Weights of a small self-supervised image encoder: activation relu, trained on photos of plants and fungi (iNaturalist).
Rows from block 4, named by matrix and row number. Rows with one number belong to one channel. Each number is 50 + 15 x the weight over its row's rms, rounded and kept within 0 to 99. All counts start at 0. After the name is the row's rms in percent of the matrix's.
# convs0: first 3x3 conv (model.blocks.4.convs.0.weight, 128x128x3x3), inputs 90-98, a 3x3 kernel for each
# convs1: second 3x3 conv (model.blocks.4.convs.1.weight, 128x128x3x3, transposed), outputs 90-98, a 3x3 kernel for each
convs0.33 089:55 62 39 82 60 40 67 50 24 72 38 63 36 45 66 29 40 63 44 47 55 43 47 60 46 56 62 63 47 61 77 50 64 47 44 45 43 63 75 44 43 75 41 35 45 68 46 59 74 63 55 33 34 38 41 45 34 54 64 54 68 48 52 55 50 43 52 27 63 45 61 44 38 43 68 44 43 86 30 57 53
convs1.33 095:54 34 22 35 62 55 38 85 48 80 38 38 47 45 62 70 27 46 31 34 54 78 24 48 34 51 31 54 52 42 32 67 34 50 39 57 45 23 19 21 77 60 69 55 55 56 38 60 46 60 64 41 17 56 51 75 67 58 42 57 58 40 57 32 47 27 44 43 50 39 61 44 36 41 52 45 70 57 26 61 50
convs0.34 101:50 64 28 34 63 40 31 68 42 62 50 59 55 28 44 47 49 41 43 56 56 57 39 51 59 29 41 51 47 35 62 93 58 53 80 38 71 73 37 40 45 41 54 57 37 38 57 60 69 71 65 46 67 50 47 47 44 58 76 37 71 48 43 48 54 48 56 52 48 44 55 51 63 51 47 47 31 38 50 33 33
convs1.34 109:55 43 39 33 66 54 59 86 27 66 37 51 56 38 78 56 06 49 57 76 45 40 55 39 39 55 15 63 60 48 48 54 67 39 51 53 30 43 43 49 44 49 50 41 57 72 75 30 69 79 36 41 81 22 57 53 75 35 43 63 62 25 81 44 70 43 45 64 48 43 61 57 78 17 43 56 48 25 76 40 35
convs0.35 115:40 50 53 54 54 69 40 38 36 53 53 50 64 41 43 26 51 71 42 38 49 60 63 34 65 55 52 44 67 40 24 28 99 52 47 41 32 72 24 56 41 67 42 32 76 37 57 49 33 28 81 53 50 52 49 72 31 37 26 96 62 39 51 37 62 50 51 35 38 48 66 58 35 74 24 36 33 78 61 49 43
convs1.35 105:57 47 27 20 66 79 53 38 74 68 56 48 53 54 41 40 54 59 46 48 57 56 41 36 28 44 48 50 58 49 92 41 84 33 39 71 72 66 66 51 53 34 46 22 51 62 43 34 47 48 45 55 38 30 43 33 55 56 57 52 55 40 64 32 53 55 50 62 39 56 71 26 32 81 72 20 39 45 63 07 49
convs0.36 103:90 55 29 88 34 28 41 57 21 69 41 53 53 33 34 45 55 40 20 40 78 47 29 91 49 33 96 51 58 40 54 51 30 51 53 24 79 45 24 78 33 38 67 25 40 53 37 52 71 40 48 53 39 44 39 55 68 50 59 55 40 44 43 70 42 51 49 59 46 51 47 52 39 77 30 50 82 40 35 56 27
convs1.36 101:30 72 41 53 60 43 67 51 56 67 37 67 41 72 59 37 47 64 39 56 66 40 61 62 51 34 45 77 47 65 78 66 61 57 81 65 36 36 20 41 64 65 48 70 64 20 71 52 67 31 61 31 73 46 37 57 32 26 38 45 45 48 42 57 39 59 40 64 76 56 55 67 91 49 74 47 32 64 49 21 71
convs0.37 093:56 25 46 61 87 46 23 46 61 74 43 49 35 59 65 70 73 52 30 68 55 72 56 52 43 51 43 81 48 45 33 58 30 41 41 49 42 56 41 51 45 54 22 75 55 69 45 61 45 69 39 45 58 63 50 51 57 47 54 23 55 65 62 59 38 52 51 39 62 59 63 73 50 50 37 24 58 44 47 58 46
convs1.37 100:54 30 56 67 63 51 55 46 25 53 30 48 57 38 79 61 18 56 45 43 39 41 53 38 42 38 45 52 49 73 50 58 52 57 70 70 34 40 64 98 63 34 04 48 56 55 65 53 44 49 32 28 51 62 50 54 62 76 57 65 40 35 53 42 58 54 89 30 64 61 39 38 57 45 49 34 55 65 37 46 52
convs0.38 102:28 39 68 59 18 70 46 53 68 33 53 56 38 68 58 36 57 53 62 39 71 47 37 59 33 24 93 36 31 72 37 52 75 61 37 59 52 74 48 45 66 49 57 37 68 44 33 63 48 35 62 65 38 70 67 33 25 55 59 59 67 50 48 52 61 35 63 66 17 51 42 56 47 62 36 41 64 48 48 58 49
convs1.38 096:62 52 29 46 49 61 33 44 57 59 48 71 33 59 38 64 37 41 49 38 89 48 30 43 22 52 55 55 44 56 76 34 48 49 40 49 49 62 37 46 34 27 95 54 71 34 62 31 25 42 46 32 55 56 42 50 51 46 17 36 64 60 64 45 60 39 67 54 20 36 31 40 65 43 66 32 37 60 47 54 58
convs0.39 105:39 34 67 96 22 66 48 44 67 50 63 60 23 45 49 37 54 35 48 54 35 52 42 59 59 40 43 63 45 39 69 55 51 69 46 47 60 68 59 66 29 45 50 45 38 77 45 41 53 31 78 51 49 30 61 24 49 67 56 35 55 60 56 51 43 51 69 19 43 62 45 63 85 35 36 99 27 22 71 43 31
convs1.39 105:35 49 64 50 40 53 67 49 33 68 69 55 60 22 65 38 07 57 57 41 33 21 35 59 58 59 55 44 56 62 44 48 47 51 42 59 68 46 35 13 43 76 74 50 47 54 39 45 57 69 60 60 46 34 48 47 65 30 32 53 45 47 57 32 35 44 74 47 78 32 81 63 55 65 46 69 29 22 66 71 44
convs0.40 111:41 63 40 44 49 35 60 51 63 50 38 35 42 57 58 47 45 77 33 43 37 78 31 28 58 62 71 26 66 47 39 58 43 71 63 57 55 53 63 42 57 30 45 57 58 43 47 42 50 41 56 59 61 65 91 79 67 28 44 40 34 38 35 83 62 78 39 43 49 30 45 09 57 53 66 46 40 30 46 52 65
convs1.40 091:44 72 66 42 39 44 45 62 49 62 37 28 39 41 59 59 37 64 49 53 47 60 52 58 51 44 65 69 59 51 55 64 30 51 42 57 48 26 39 79 59 49 61 31 77 48 52 24 58 25 57 61 56 50 53 54 50 40 47 40 48 79 58 65 70 49 54 27 29 37 47 19 67 36 71 58 53 63 44 89 27
convs0.41 096:76 48 60 54 70 56 00 39 54 54 46 57 45 56 57 29 51 59 48 47 36 44 68 65 76 39 22 37 63 65 45 35 36 37 84 40 40 56 42 65 43 50 14 57 69 52 56 38 61 47 43 63 46 48 38 62 44 47 28 40 63 67 61 47 50 45 54 42 38 50 68 70 35 16 72 44 38 43 33 60 75
convs1.41 092:45 48 25 57 60 56 40 65 77 75 21 62 34 76 50 82 15 46 54 57 48 47 61 49 53 55 51 49 31 49 67 59 51 52 45 58 45 99 60 52 28 03 18 40 71 58 61 43 41 27 53 77 94 38 55 35 48 45 55 56 44 50 38 47 50 40 53 35 44 52 38 22 46 48 57 41 46 57 86 46 38
convs0.42 115:54 79 42 17 33 68 64 41 58 57 71 43 30 56 62 41 57 70 55 49 64 52 39 46 52 44 51 41 40 42 64 50 54 39 26 72 54 50 34 40 58 73 54 37 35 39 72 35 66 48 50 45 21 61 52 43 53 98 80 20 30 47 54 47 37 59 69 44 36 50 68 57 70 36 42 46 76 65 44 30 35
convs1.42 104:51 61 73 46 34 41 53 52 57 47 63 48 46 27 39 43 65 68 59 24 35 37 33 75 50 60 42 62 45 31 47 34 50 65 44 45 92 95 46 57 30 78 57 53 08 52 52 33 32 29 72 49 56 62 57 47 49 59 39 58 64 55 52 60 63 60 64 60 25 29 61 50 49 41 53 73 20 58 55 62 34
convs0.43 114:26 53 73 36 37 57 60 56 52 48 27 54 53 62 52 66 51 47 30 49 64 51 34 59 52 44 48 50 70 49 60 44 35 62 59 36 49 35 41 67 33 44 39 75 36 45 47 61 58 33 43 55 64 41 31 69 46 43 08 85 64 54 34 56 57 41 26 38 70 78 23 57 35 59 50 56 35 38 45 56 43
convs1.43 105:35 48 54 42 53 63 47 57 61 53 63 53 54 80 57 46 44 53 52 51 51 50 29 37 58 68 47 26 62 55 28 33 50 44 64 40 19 36 78 98 81 58 26 38 59 36 71 61 23 54 39 83 42 29 54 37 56 68 74 57 50 58 52 42 88 62 28 42 79 47 44 32 63 48 38 31 83 45 34 32 60
convs0.44 107:55 54 59 64 53 32 35 57 39 41 56 44 45 45 57 36 46 52 63 34 40 70 38 46 49 42 54 33 57 47 34 63 71 54 43 39 63 40 47 62 35 34 35 43 57 53 57 46 66 51 35 67 27 49 71 51 42 26 48 56 52 50 56 73 44 39 22 45 76 48 76 43 48 46 43 26 51 61 35 60 50
convs1.44 107:48 49 47 51 34 57 51 56 60 28 64 56 62 62 35 47 51 62 64 43 43 65 37 54 45 54 28 53 44 71 51 48 49 57 51 43 24 33 50 52 82 39 56 43 45 54 53 60 47 72 64 42 30 35 60 69 62 56 44 58 39 41 60 51 57 28 52 64 70 49 50 39 46 41 38 33 56 69 54 47 70
convs0.45 117:67 53 41 45 70 58 51 28 44 72 15 45 79 52 19 29 93 50 42 52 51 57 47 55 40 57 62 46 40 66 56 37 41 44 45 39 51 46 63 45 48 35 45 72 24 46 36 66 71 34 42 57 65 29 27 74 56 59 40 56 68 29 35 35 75 43 66 41 51 59 26 68 41 36 51 66 26 43 53 69 44
convs1.45 109:56 47 52 52 47 47 47 49 49 67 37 41 33 73 75 57 34 78 34 78 41 65 45 55 55 54 57 48 48 70 58 50 66 49 39 47 70 37 69 25 65 48 64 68 55 64 53 70 21 23 36 33 34 45 39 60 54 47 59 42 50 52 48 76 43 61 47 52 44 57 27 62 62 29 62 34 58 24 31 54 70
convs0.46 107:70 74 75 19 57 30 47 48 49 77 61 75 42 48 57 29 50 34 54 69 66 52 43 36 49 47 48 48 79 66 49 42 41 25 56 27 50 94 58 44 45 43 47 25 55 55 73 48 52 48 41 25 52 42 49 42 42 32 45 37 68 65 67 53 40 40 44 39 48 66 55 60 65 55 80 40 46 36 45 55 51
convs1.46 094:80 48 46 41 52 46 61 62 53 49 25 80 72 52 59 56 20 50 63 55 67 77 50 58 51 36 28 38 38 30 48 53 52 43 55 65 77 27 54 49 78 56 26 50 63 60 68 23 50 73 65 47 27 55 62 45 40 50 43 59 65 26 42 16 25 32 26 60 46 57 48 46 38 45 44 37 32 53 53 50 29
convs0.47 094:33 60 36 74 48 38 37 64 62 42 61 56 63 31 39 45 43 52 53 71 53 54 65 22 54 61 41 37 62 44 41 58 30 61 46 55 30 56 48 67 22 54 29 76 68 35 48 60 42 50 53 60 55 47 36 65 86 42 30 58 67 71 24 61 44 51 43 40 51 59 54 45 58 60 54 40 31 32 46 70 52
convs1.47 081:60 51 64 48 43 64 46 43 55 67 45 45 41 44 57 74 66 70 30 60 45 60 55 51 29 93 54 48 45 61 61 29 43 42 42 56 44 49 46 51 87 70 64 42 52 61 36 27 45 07 57 32 62 60 62 26 36 59 55 45 53 33 46 57 60 49 35 42 34 50 51 56 71 19 52 20 71 69 44 44 48
convs0.48 093:52 40 33 52 56 66 38 54 52 16 46 48 82 99 99 53 56 36 51 36 39 23 55 41 55 72 57 52 36 51 38 08 27 27 38 38 46 30 27 42 51 52 47 52 55 49 27 24 42 65 55 35 59 54 41 46 51 54 40 29 47 51 57 47 51 47 48 52 46 44 42 48 44 50 48 33 42 62 42 45 38
convs1.48 126:38 49 59 26 43 46 35 46 53 79 29 40 46 69 60 69 30 30 72 48 14 41 20 37 40 41 56 16 57 65 47 64 63 42 53 62 50 73 33 19 19 60 58 51 47 46 65 62 64 63 51 32 33 48 42 62 84 31 73 56 41 54 69 33 65 62 44 45 31 53 54 33 31 40 56 29 38 73 40 46 44
convs0.49 082:22 47 36 11 52 51 60 68 79 54 53 52 50 41 31 28 78 55 53 42 19 32 48 63 84 60 55 53 52 46 45 49 19 25 48 76 35 63 49 33 53 44 34 66 67 64 29 47 43 60 40 53 40 59 59 70 75 74 36 37 43 43 19 64 44 86 58 29 39 36 36 50 54 46 58 51 28 27 52 54 64
convs1.49 090:42 56 58 49 38 37 54 42 29 99 44 27 34 04 73 41 38 75 51 34 45 53 57 53 51 53 47 32 63 41 45 56 72 56 63 52 82 68 43 82 42 36 48 80 37 38 41 31 71 19 51 62 64 23 75 38 61 45 53 38 74 47 73 37 62 50 27 68 55 38 59 40 75 52 65 35 53 57 46 63 51
convs0.50 099:51 23 42 55 44 59 36 60 63 42 29 29 44 47 80 30 89 64 40 60 62 56 54 70 49 49 19 44 58 44 25 32 22 45 57 86 34 29 25 42 27 86 45 67 60 44 49 47 42 19 14 37 61 98 52 74 59 41 52 21 53 46 49 63 57 44 46 43 45 61 51 49 27 47 20 55 55 62 43 53 80
convs1.50 103:35 41 74 59 37 73 35 28 48 64 48 38 55 47 52 45 33 80 35 44 51 50 29 58 47 58 59 60 53 50 44 21 50 54 51 59 80 70 49 51 50 15 65 69 64 15 31 64 25 42 37 14 44 60 44 51 47 90 29 49 40 76 62 60 47 62 57 57 21 64 32 37 53 03 42 61 48 65 65 37 48
convs0.51 097:62 43 25 58 39 48 37 77 42 30 59 49 60 29 51 48 29 57 34 43 26 63 57 40 61 52 78 51 53 65 34 39 33 39 58 37 26 69 55 57 62 33 49 00 38 52 54 46 45 40 54 42 41 36 51 51 59 54 36 47 44 35 63 54 70 75 38 45 58 46 35 45 61 66 82 56 58 28 11 14 29
convs1.51 093:50 32 55 63 67 52 50 55 48 69 22 58 72 69 76 27 28 42 59 53 45 46 55 33 61 45 46 46 82 57 59 58 48 68 52 60 09 55 35 74 58 21 42 62 95 72 34 70 51 62 26 04 41 69 54 74 57 41 55 52 90 41 55 33 32 37 65 46 75 50 35 38 45 62 49 76 28 55 36 58 70
convs0.52 115:56 25 49 44 43 73 32 84 29 58 50 45 51 47 56 48 38 45 74 51 45 35 35 65 14 69 56 63 54 54 77 31 29 43 40 51 61 40 40 45 44 69 35 42 32 73 45 26 68 21 46 28 54 62 37 59 55 55 53 47 53 52 33 34 28 53 38 74 51 58 48 43 48 42 60 41 69 54 42 39 37
convs1.52 110:57 51 55 58 43 32 38 31 37 48 42 55 50 55 49 40 63 69 45 60 44 53 53 46 54 62 43 49 48 38 44 38 55 65 47 76 72 59 00 19 64 70 72 51 53 63 35 56 45 20 27 30 36 29 32 49 51 36 53 44 60 41 42 49 44 56 57 59 53 40 58 42 63 48 31 68 26 72 39 55 69