From a checkpoint of a small self-supervised image encoder: soap at rate 0.0023, trained on photos of plants and fungi (iNaturalist).
Rows from block 9, named by matrix and row number. Rows with one number belong to one channel. Each number is 200 + 20 x the weight over its row's rms, rounded and kept within 0 to 999. All counts start at 0. After the name is the row's rms in percent of the matrix's.
# convs0: first 3x3 conv (model.blocks.9.convs.0.weight, 240x240x3x3), inputs 150-164, a 3x3 kernel for each
# convs1: second 3x3 conv (model.blocks.9.convs.1.weight, 240x240x3x3, transposed), outputs 150-164, a 3x3 kernel for each
convs0.24,088,226,226,199,176,195,215,231,148,197,196,170,172,205,219,208,203,197,220,202,177,187,198,224,208,174,197,200,196,190,209,194,204,210,190,183,161,204,211,197,204,231,215,182,206,185,186,198,187,189,183,218,200,202,191,180,221,215,195,205,199,199,183,171,169,245,204,173,207,213,199,180,164,168,161,182,192,227,234,189,231,217,183,186,198,208,226,224,188,202,214,196,223,217,197,212,196,182,158,196,197,177,216,194,210,194,211,164,180,185,207,204,163,202,226,198,195,190,173,163,190,186,172,165,180,211,222,154,182,220,190,193,208,198,188,172
convs1.24,092,202,191,204,170,216,210,162,224,189,205,214,206,185,199,193,225,166,221,200,203,205,184,172,216,211,176,162,203,183,215,180,218,196,221,198,193,202,194,225,231,199,187,190,221,153,219,226,188,219,207,224,176,181,197,200,203,195,217,177,180,187,206,208,219,205,197,205,206,206,181,172,197,202,217,228,207,193,185,172,174,182,200,201,209,218,208,188,211,227,228,187,218,245,203,203,192,212,183,212,194,210,194,205,192,165,191,181,204,209,214,222,230,203,228,186,180,181,209,171,212,201,227,173,179,196,195,218,182,200,215,216,186,200,187,185
convs0.25,100,191,200,217,183,218,194,222,180,197,208,206,204,186,191,177,229,196,228,194,227,185,214,203,191,191,230,253,185,203,188,199,211,164,178,223,198,199,141,152,202,204,185,228,269,264,187,186,208,190,200,187,205,189,187,187,187,182,190,191,169,187,229,210,204,217,207,183,203,191,224,190,211,200,234,209,166,172,164,190,215,190,225,232,190,169,155,186,221,274,196,192,207,194,219,208,187,166,188,198,198,180,221,182,206,203,235,227,198,187,184,188,197,201,191,203,202,219,173,162,185,178,210,195,242,225,211,220,223,207,178,194,181,224,188,241
convs1.25,114,201,176,198,187,162,188,201,169,210,189,205,168,199,222,195,211,213,186,207,204,206,203,198,204,187,206,189,185,208,189,215,231,205,189,186,191,203,225,200,207,210,173,183,210,217,190,199,220,208,228,175,208,209,181,199,199,210,198,192,211,180,196,215,212,209,235,220,228,201,182,157,192,170,171,199,200,210,198,214,177,224,195,176,190,211,201,216,213,204,210,221,183,203,217,182,204,219,236,208,203,172,186,204,183,184,219,238,223,216,192,205,223,217,211,201,185,210,244,237,231,156,165,177,177,195,195,189,193,206,218,196,219,199,195,194
convs0.26,108,192,201,231,214,198,175,166,188,193,200,196,219,155,187,199,199,197,196,156,197,187,210,200,213,185,172,178,220,194,223,203,185,190,191,173,213,198,177,211,224,203,211,171,192,165,246,226,251,178,175,178,173,180,202,226,226,237,223,202,206,180,202,216,199,208,206,208,200,184,207,187,199,236,206,239,192,196,198,216,209,180,203,175,221,211,236,236,194,183,184,198,222,203,221,218,216,199,207,213,199,170,179,195,212,223,182,183,176,211,201,195,194,200,202,195,209,178,211,151,211,271,200,218,156,192,150,204,195,187,209,183,217,153,151,181
convs1.26,120,206,192,244,197,206,158,197,168,197,182,223,187,201,188,179,234,187,199,209,204,195,233,191,219,193,193,192,223,196,213,191,221,206,183,192,206,204,200,172,179,202,228,187,179,205,186,200,194,214,213,226,208,189,195,200,193,207,185,213,167,226,228,215,206,191,175,216,228,225,224,211,223,187,217,176,176,176,184,188,197,187,187,199,167,194,200,215,179,194,232,159,193,169,224,201,158,258,214,197,201,202,190,190,183,179,192,211,193,214,200,228,219,223,211,192,182,208,200,234,194,212,196,177,213,176,200,186,185,189,235,214,221,201,180,195
convs0.27,088,215,195,217,173,165,188,195,200,180,171,197,180,181,157,216,240,219,180,198,194,210,205,187,164,188,178,195,222,164,196,183,168,202,196,208,218,197,154,190,174,216,215,196,188,175,179,208,194,176,211,194,216,178,214,216,207,197,181,245,201,204,211,192,238,191,206,170,230,178,202,209,185,160,211,222,193,224,158,219,192,206,209,169,213,206,211,165,200,184,214,196,228,215,189,174,212,222,195,197,235,222,196,171,226,182,186,201,198,208,168,181,202,189,219,194,160,219,177,152,198,203,205,230,208,183,144,234,208,213,182,205,210,208,230,213
convs1.27,089,219,244,193,223,205,180,193,192,222,218,226,206,184,199,192,229,222,203,189,177,174,208,206,211,201,200,186,182,221,190,207,193,175,206,200,218,203,215,202,171,193,189,199,223,174,172,210,183,181,218,176,209,200,179,229,192,188,183,188,216,223,213,183,238,185,177,228,180,178,222,208,210,215,204,183,197,182,221,153,206,172,199,193,224,199,202,193,193,213,185,221,241,212,196,198,131,170,237,185,213,204,216,210,183,199,199,180,191,209,216,207,203,200,222,216,222,199,198,197,189,173,238,232,216,172,216,189,206,212,186,202,175,187,189,173
convs0.28,111,193,212,235,192,154,218,217,204,195,171,195,221,196,178,226,201,215,206,164,182,221,193,167,179,229,228,192,202,197,211,159,179,214,225,185,189,194,223,221,201,175,182,195,229,198,203,190,201,185,203,194,182,188,205,181,214,217,182,174,182,238,186,185,198,235,200,164,205,202,231,188,189,210,225,225,190,187,173,217,205,199,170,180,207,200,198,192,179,204,191,188,192,192,206,192,194,198,220,200,178,208,198,201,203,207,204,189,219,216,182,165,175,204,216,196,231,185,216,197,211,205,177,185,190,229,170,213,195,210,157,218,187,207,216,228
convs1.28,095,224,194,195,166,197,191,195,197,188,191,184,210,191,171,171,164,193,200,210,190,230,217,200,221,199,215,205,228,196,191,225,214,183,208,222,196,191,179,217,210,237,189,220,195,204,200,183,191,182,197,176,197,200,206,223,204,193,206,208,205,194,224,211,188,211,176,228,181,201,214,200,207,171,227,194,181,199,232,201,208,222,205,182,196,229,208,218,227,196,184,205,212,219,197,212,195,224,189,168,183,218,198,197,175,227,179,200,163,200,232,214,227,201,172,216,186,167,196,237,212,196,196,222,203,168,206,215,189,189,235,212,189,204,198,181
convs0.29,094,174,188,173,183,223,207,184,186,197,159,195,167,207,178,232,217,218,209,203,199,186,128,190,198,214,206,191,193,145,191,234,179,181,208,171,210,201,197,178,200,203,197,196,184,168,183,219,197,203,189,211,202,176,201,181,190,212,213,207,197,210,185,208,183,191,173,220,213,199,200,170,217,204,212,219,224,186,198,163,219,179,195,205,210,178,182,191,207,207,173,200,157,178,227,268,197,216,190,207,210,207,197,228,201,224,200,193,186,188,160,201,221,202,172,227,216,173,184,226,177,178,201,191,209,185,196,225,187,196,217,165,217,203,201,217
convs1.29,094,197,216,186,209,231,215,215,170,219,198,190,192,215,200,202,198,187,226,188,207,198,192,205,188,183,186,189,206,171,203,209,180,217,192,193,223,195,201,179,184,205,187,228,169,187,202,177,190,186,187,195,220,214,218,186,206,192,203,180,204,226,221,192,187,224,215,203,159,165,225,240,208,186,177,189,191,182,210,195,211,185,208,200,210,214,208,188,204,211,201,152,209,214,195,177,154,201,235,202,193,192,217,210,199,176,194,223,181,183,233,200,119,168,179,248,229,227,206,185,183,211,219,194,173,197,219,211,199,203,194,216,204,186,196,187
convs0.30,085,229,157,201,217,207,172,167,173,191,236,232,213,218,217,219,200,183,186,202,184,198,198,213,172,199,196,199,218,200,202,183,180,193,176,198,191,190,199,199,190,183,229,195,227,177,211,218,219,203,213,202,229,195,186,213,190,201,151,190,189,210,202,207,224,215,229,173,170,174,220,225,197,186,208,182,215,207,200,195,235,206,188,181,185,222,196,209,172,176,169,194,200,276,184,176,183,187,211,198,192,176,182,205,233,169,219,231,212,206,242,223,185,182,193,171,184,170,191,210,226,207,224,199,203,186,197,243,149,199,181,212,188,214,200,194
convs1.30,093,205,209,193,201,206,191,228,208,219,190,239,199,212,176,213,224,219,210,206,205,184,193,201,211,205,196,209,242,209,211,171,216,197,200,215,221,201,198,177,203,236,191,209,211,187,193,202,243,191,206,188,198,210,216,179,177,176,214,206,205,223,182,180,228,208,225,207,241,217,194,242,184,218,214,209,194,193,194,204,212,198,182,206,193,236,180,213,216,225,201,205,183,191,206,189,225,212,201,190,195,177,222,192,186,166,175,186,218,220,168,201,251,211,232,182,212,190,185,174,192,209,185,207,184,198,196,203,191,207,195,202,189,187,208,217
convs0.31,090,207,241,220,215,191,218,174,198,164,199,187,200,190,149,165,187,210,191,181,213,189,207,209,198,210,208,195,183,183,240,208,201,179,177,175,193,199,170,207,178,235,212,203,206,154,234,173,183,192,219,204,197,211,185,193,197,189,206,199,190,201,207,173,192,183,210,199,198,193,220,177,190,187,206,172,192,215,212,193,215,209,180,213,170,209,195,194,209,202,215,196,245,210,205,186,182,209,202,198,226,166,177,186,210,217,154,195,172,211,222,213,192,190,197,201,210,179,179,189,190,227,203,192,197,197,188,192,186,174,222,156,171,200,213,182
convs1.31,094,223,190,208,133,201,198,178,211,195,223,174,173,204,206,194,203,200,226,197,199,223,205,192,214,206,175,223,213,188,203,179,201,185,216,199,200,204,174,216,208,183,210,206,194,194,209,178,179,201,223,221,180,195,197,213,197,205,194,183,221,201,211,165,184,211,197,212,198,230,208,171,180,202,182,202,227,178,213,177,184,160,200,202,183,166,199,194,194,182,186,216,199,197,174,155,217,226,233,222,192,207,200,204,202,201,210,215,208,208,211,225,217,246,171,191,180,191,207,219,191,221,195,193,175,196,198,194,203,217,220,190,229,212,204,191
convs0.32,110,183,174,214,191,208,196,178,228,207,158,234,221,201,250,224,196,231,176,193,210,211,193,205,189,197,216,191,165,224,262,177,184,259,197,202,261,226,256,185,238,225,197,260,192,180,175,213,175,204,238,200,201,211,186,181,192,223,203,221,193,180,248,178,194,191,202,194,199,193,189,219,195,181,204,186,218,224,241,195,182,190,174,220,201,173,234,199,163,223,180,182,216,197,212,201,217,201,223,189,187,199,215,199,191,204,171,201,212,196,195,215,189,220,209,177,212,203,147,218,180,234,201,239,200,201,176,167,201,227,203,222,207,159,199,203
convs1.32,128,168,191,206,199,195,161,230,186,209,204,202,198,196,202,204,186,222,230,226,203,218,178,178,185,208,184,202,184,187,227,196,167,195,203,209,185,192,205,222,179,197,161,184,197,211,193,229,212,218,210,220,199,203,195,203,173,182,231,227,246,190,208,186,179,221,198,223,232,237,193,220,180,193,183,185,191,207,208,205,218,217,206,205,207,194,202,201,186,221,192,196,214,185,222,190,226,186,200,180,220,167,207,185,200,177,199,178,208,214,239,212,191,206,192,204,200,176,230,184,242,172,254,176,208,193,202,233,205,184,219,169,187,207,182,201
convs0.33,103,233,220,212,179,198,184,209,213,198,165,182,182,219,186,217,229,180,216,206,235,222,187,216,184,155,214,223,186,175,228,221,189,180,222,192,201,207,196,194,219,196,201,170,206,198,205,177,205,201,196,185,187,189,210,178,172,231,205,220,197,186,199,213,182,182,203,206,197,227,181,189,179,183,183,226,198,201,200,216,208,201,210,221,188,167,185,198,173,196,205,216,204,177,225,184,224,178,203,189,207,217,224,181,208,210,195,188,219,219,173,190,196,189,169,159,245,195,149,187,171,189,169,225,213,198,193,216,178,218,206,231,205,194,171,195
convs1.33,100,175,196,186,230,226,218,221,216,231,184,201,210,208,219,200,197,209,202,208,195,178,180,221,203,222,193,196,196,188,185,209,197,198,167,195,212,197,204,206,205,182,199,194,214,166,200,200,214,181,211,216,197,213,234,192,192,211,195,185,207,245,192,186,214,195,204,152,177,195,181,216,216,206,204,201,197,220,187,187,176,223,196,175,209,176,182,207,182,185,204,236,207,196,181,207,179,220,205,203,205,209,235,197,177,222,188,206,203,214,252,223,184,215,211,209,174,211,192,187,221,202,204,194,237,188,189,210,218,205,195,193,179,185,215,173
convs0.34,100,208,223,183,164,171,184,187,214,173,208,189,236,194,180,184,201,209,166,184,200,174,199,203,174,177,218,189,201,199,212,194,185,203,204,207,188,172,217,177,205,216,169,198,184,218,223,222,182,160,208,174,215,193,233,173,173,224,236,193,178,204,201,184,168,188,209,210,168,208,193,203,191,209,218,177,179,215,181,178,205,193,219,171,202,196,208,160,210,189,203,218,196,184,213,184,189,231,212,173,202,202,184,201,215,195,200,201,156,207,194,198,189,215,205,208,202,190,162,207,172,192,157,189,209,169,203,157,217,212,199,211,201,203,193,202
convs1.34,097,197,204,172,204,228,195,177,184,214,215,187,230,193,236,209,187,200,210,213,203,216,199,213,183,205,190,206,193,184,214,203,172,173,205,161,189,203,223,190,186,243,188,211,195,213,230,217,192,202,194,185,220,178,167,207,185,206,195,171,220,205,214,194,211,172,210,186,179,181,186,235,198,209,168,215,199,208,195,212,177,210,213,194,213,212,197,204,206,200,198,181,193,218,201,175,192,197,226,200,179,217,198,211,196,212,210,209,192,221,193,191,188,200,202,188,181,220,230,234,192,177,192,217,218,201,188,203,195,201,200,205,203,190,167,187
convs0.35,097,230,168,184,212,218,191,199,213,225,195,184,213,186,218,216,208,209,199,189,210,190,197,217,152,200,203,222,179,212,173,182,202,189,213,201,213,245,269,189,190,200,214,217,220,208,188,159,179,210,204,184,183,217,240,239,215,177,175,191,194,204,241,207,216,258,202,163,206,154,217,224,220,162,195,198,190,178,212,194,229,175,179,173,195,191,200,181,201,207,199,211,184,230,188,210,196,167,212,181,187,199,194,197,194,226,182,177,223,201,201,193,187,194,194,225,212,182,215,241,177,225,184,218,197,212,205,215,227,175,187,215,179,222,211,237
convs1.35,099,190,200,197,174,193,201,204,178,217,198,187,218,206,187,191,213,234,219,188,206,219,207,157,193,206,201,200,233,205,223,197,206,188,153,182,223,197,211,186,184,218,197,178,241,205,206,190,222,207,177,207,188,177,182,178,212,203,241,227,188,184,194,213,191,174,238,227,187,244,254,153,201,191,203,198,196,190,196,232,224,190,228,207,202,216,213,209,220,197,185,210,186,169,181,230,221,200,180,214,193,206,186,196,189,212,202,190,200,210,157,188,195,208,184,183,206,218,211,172,204,167,175,222,153,203,172,231,198,182,199,215,184,212,175,197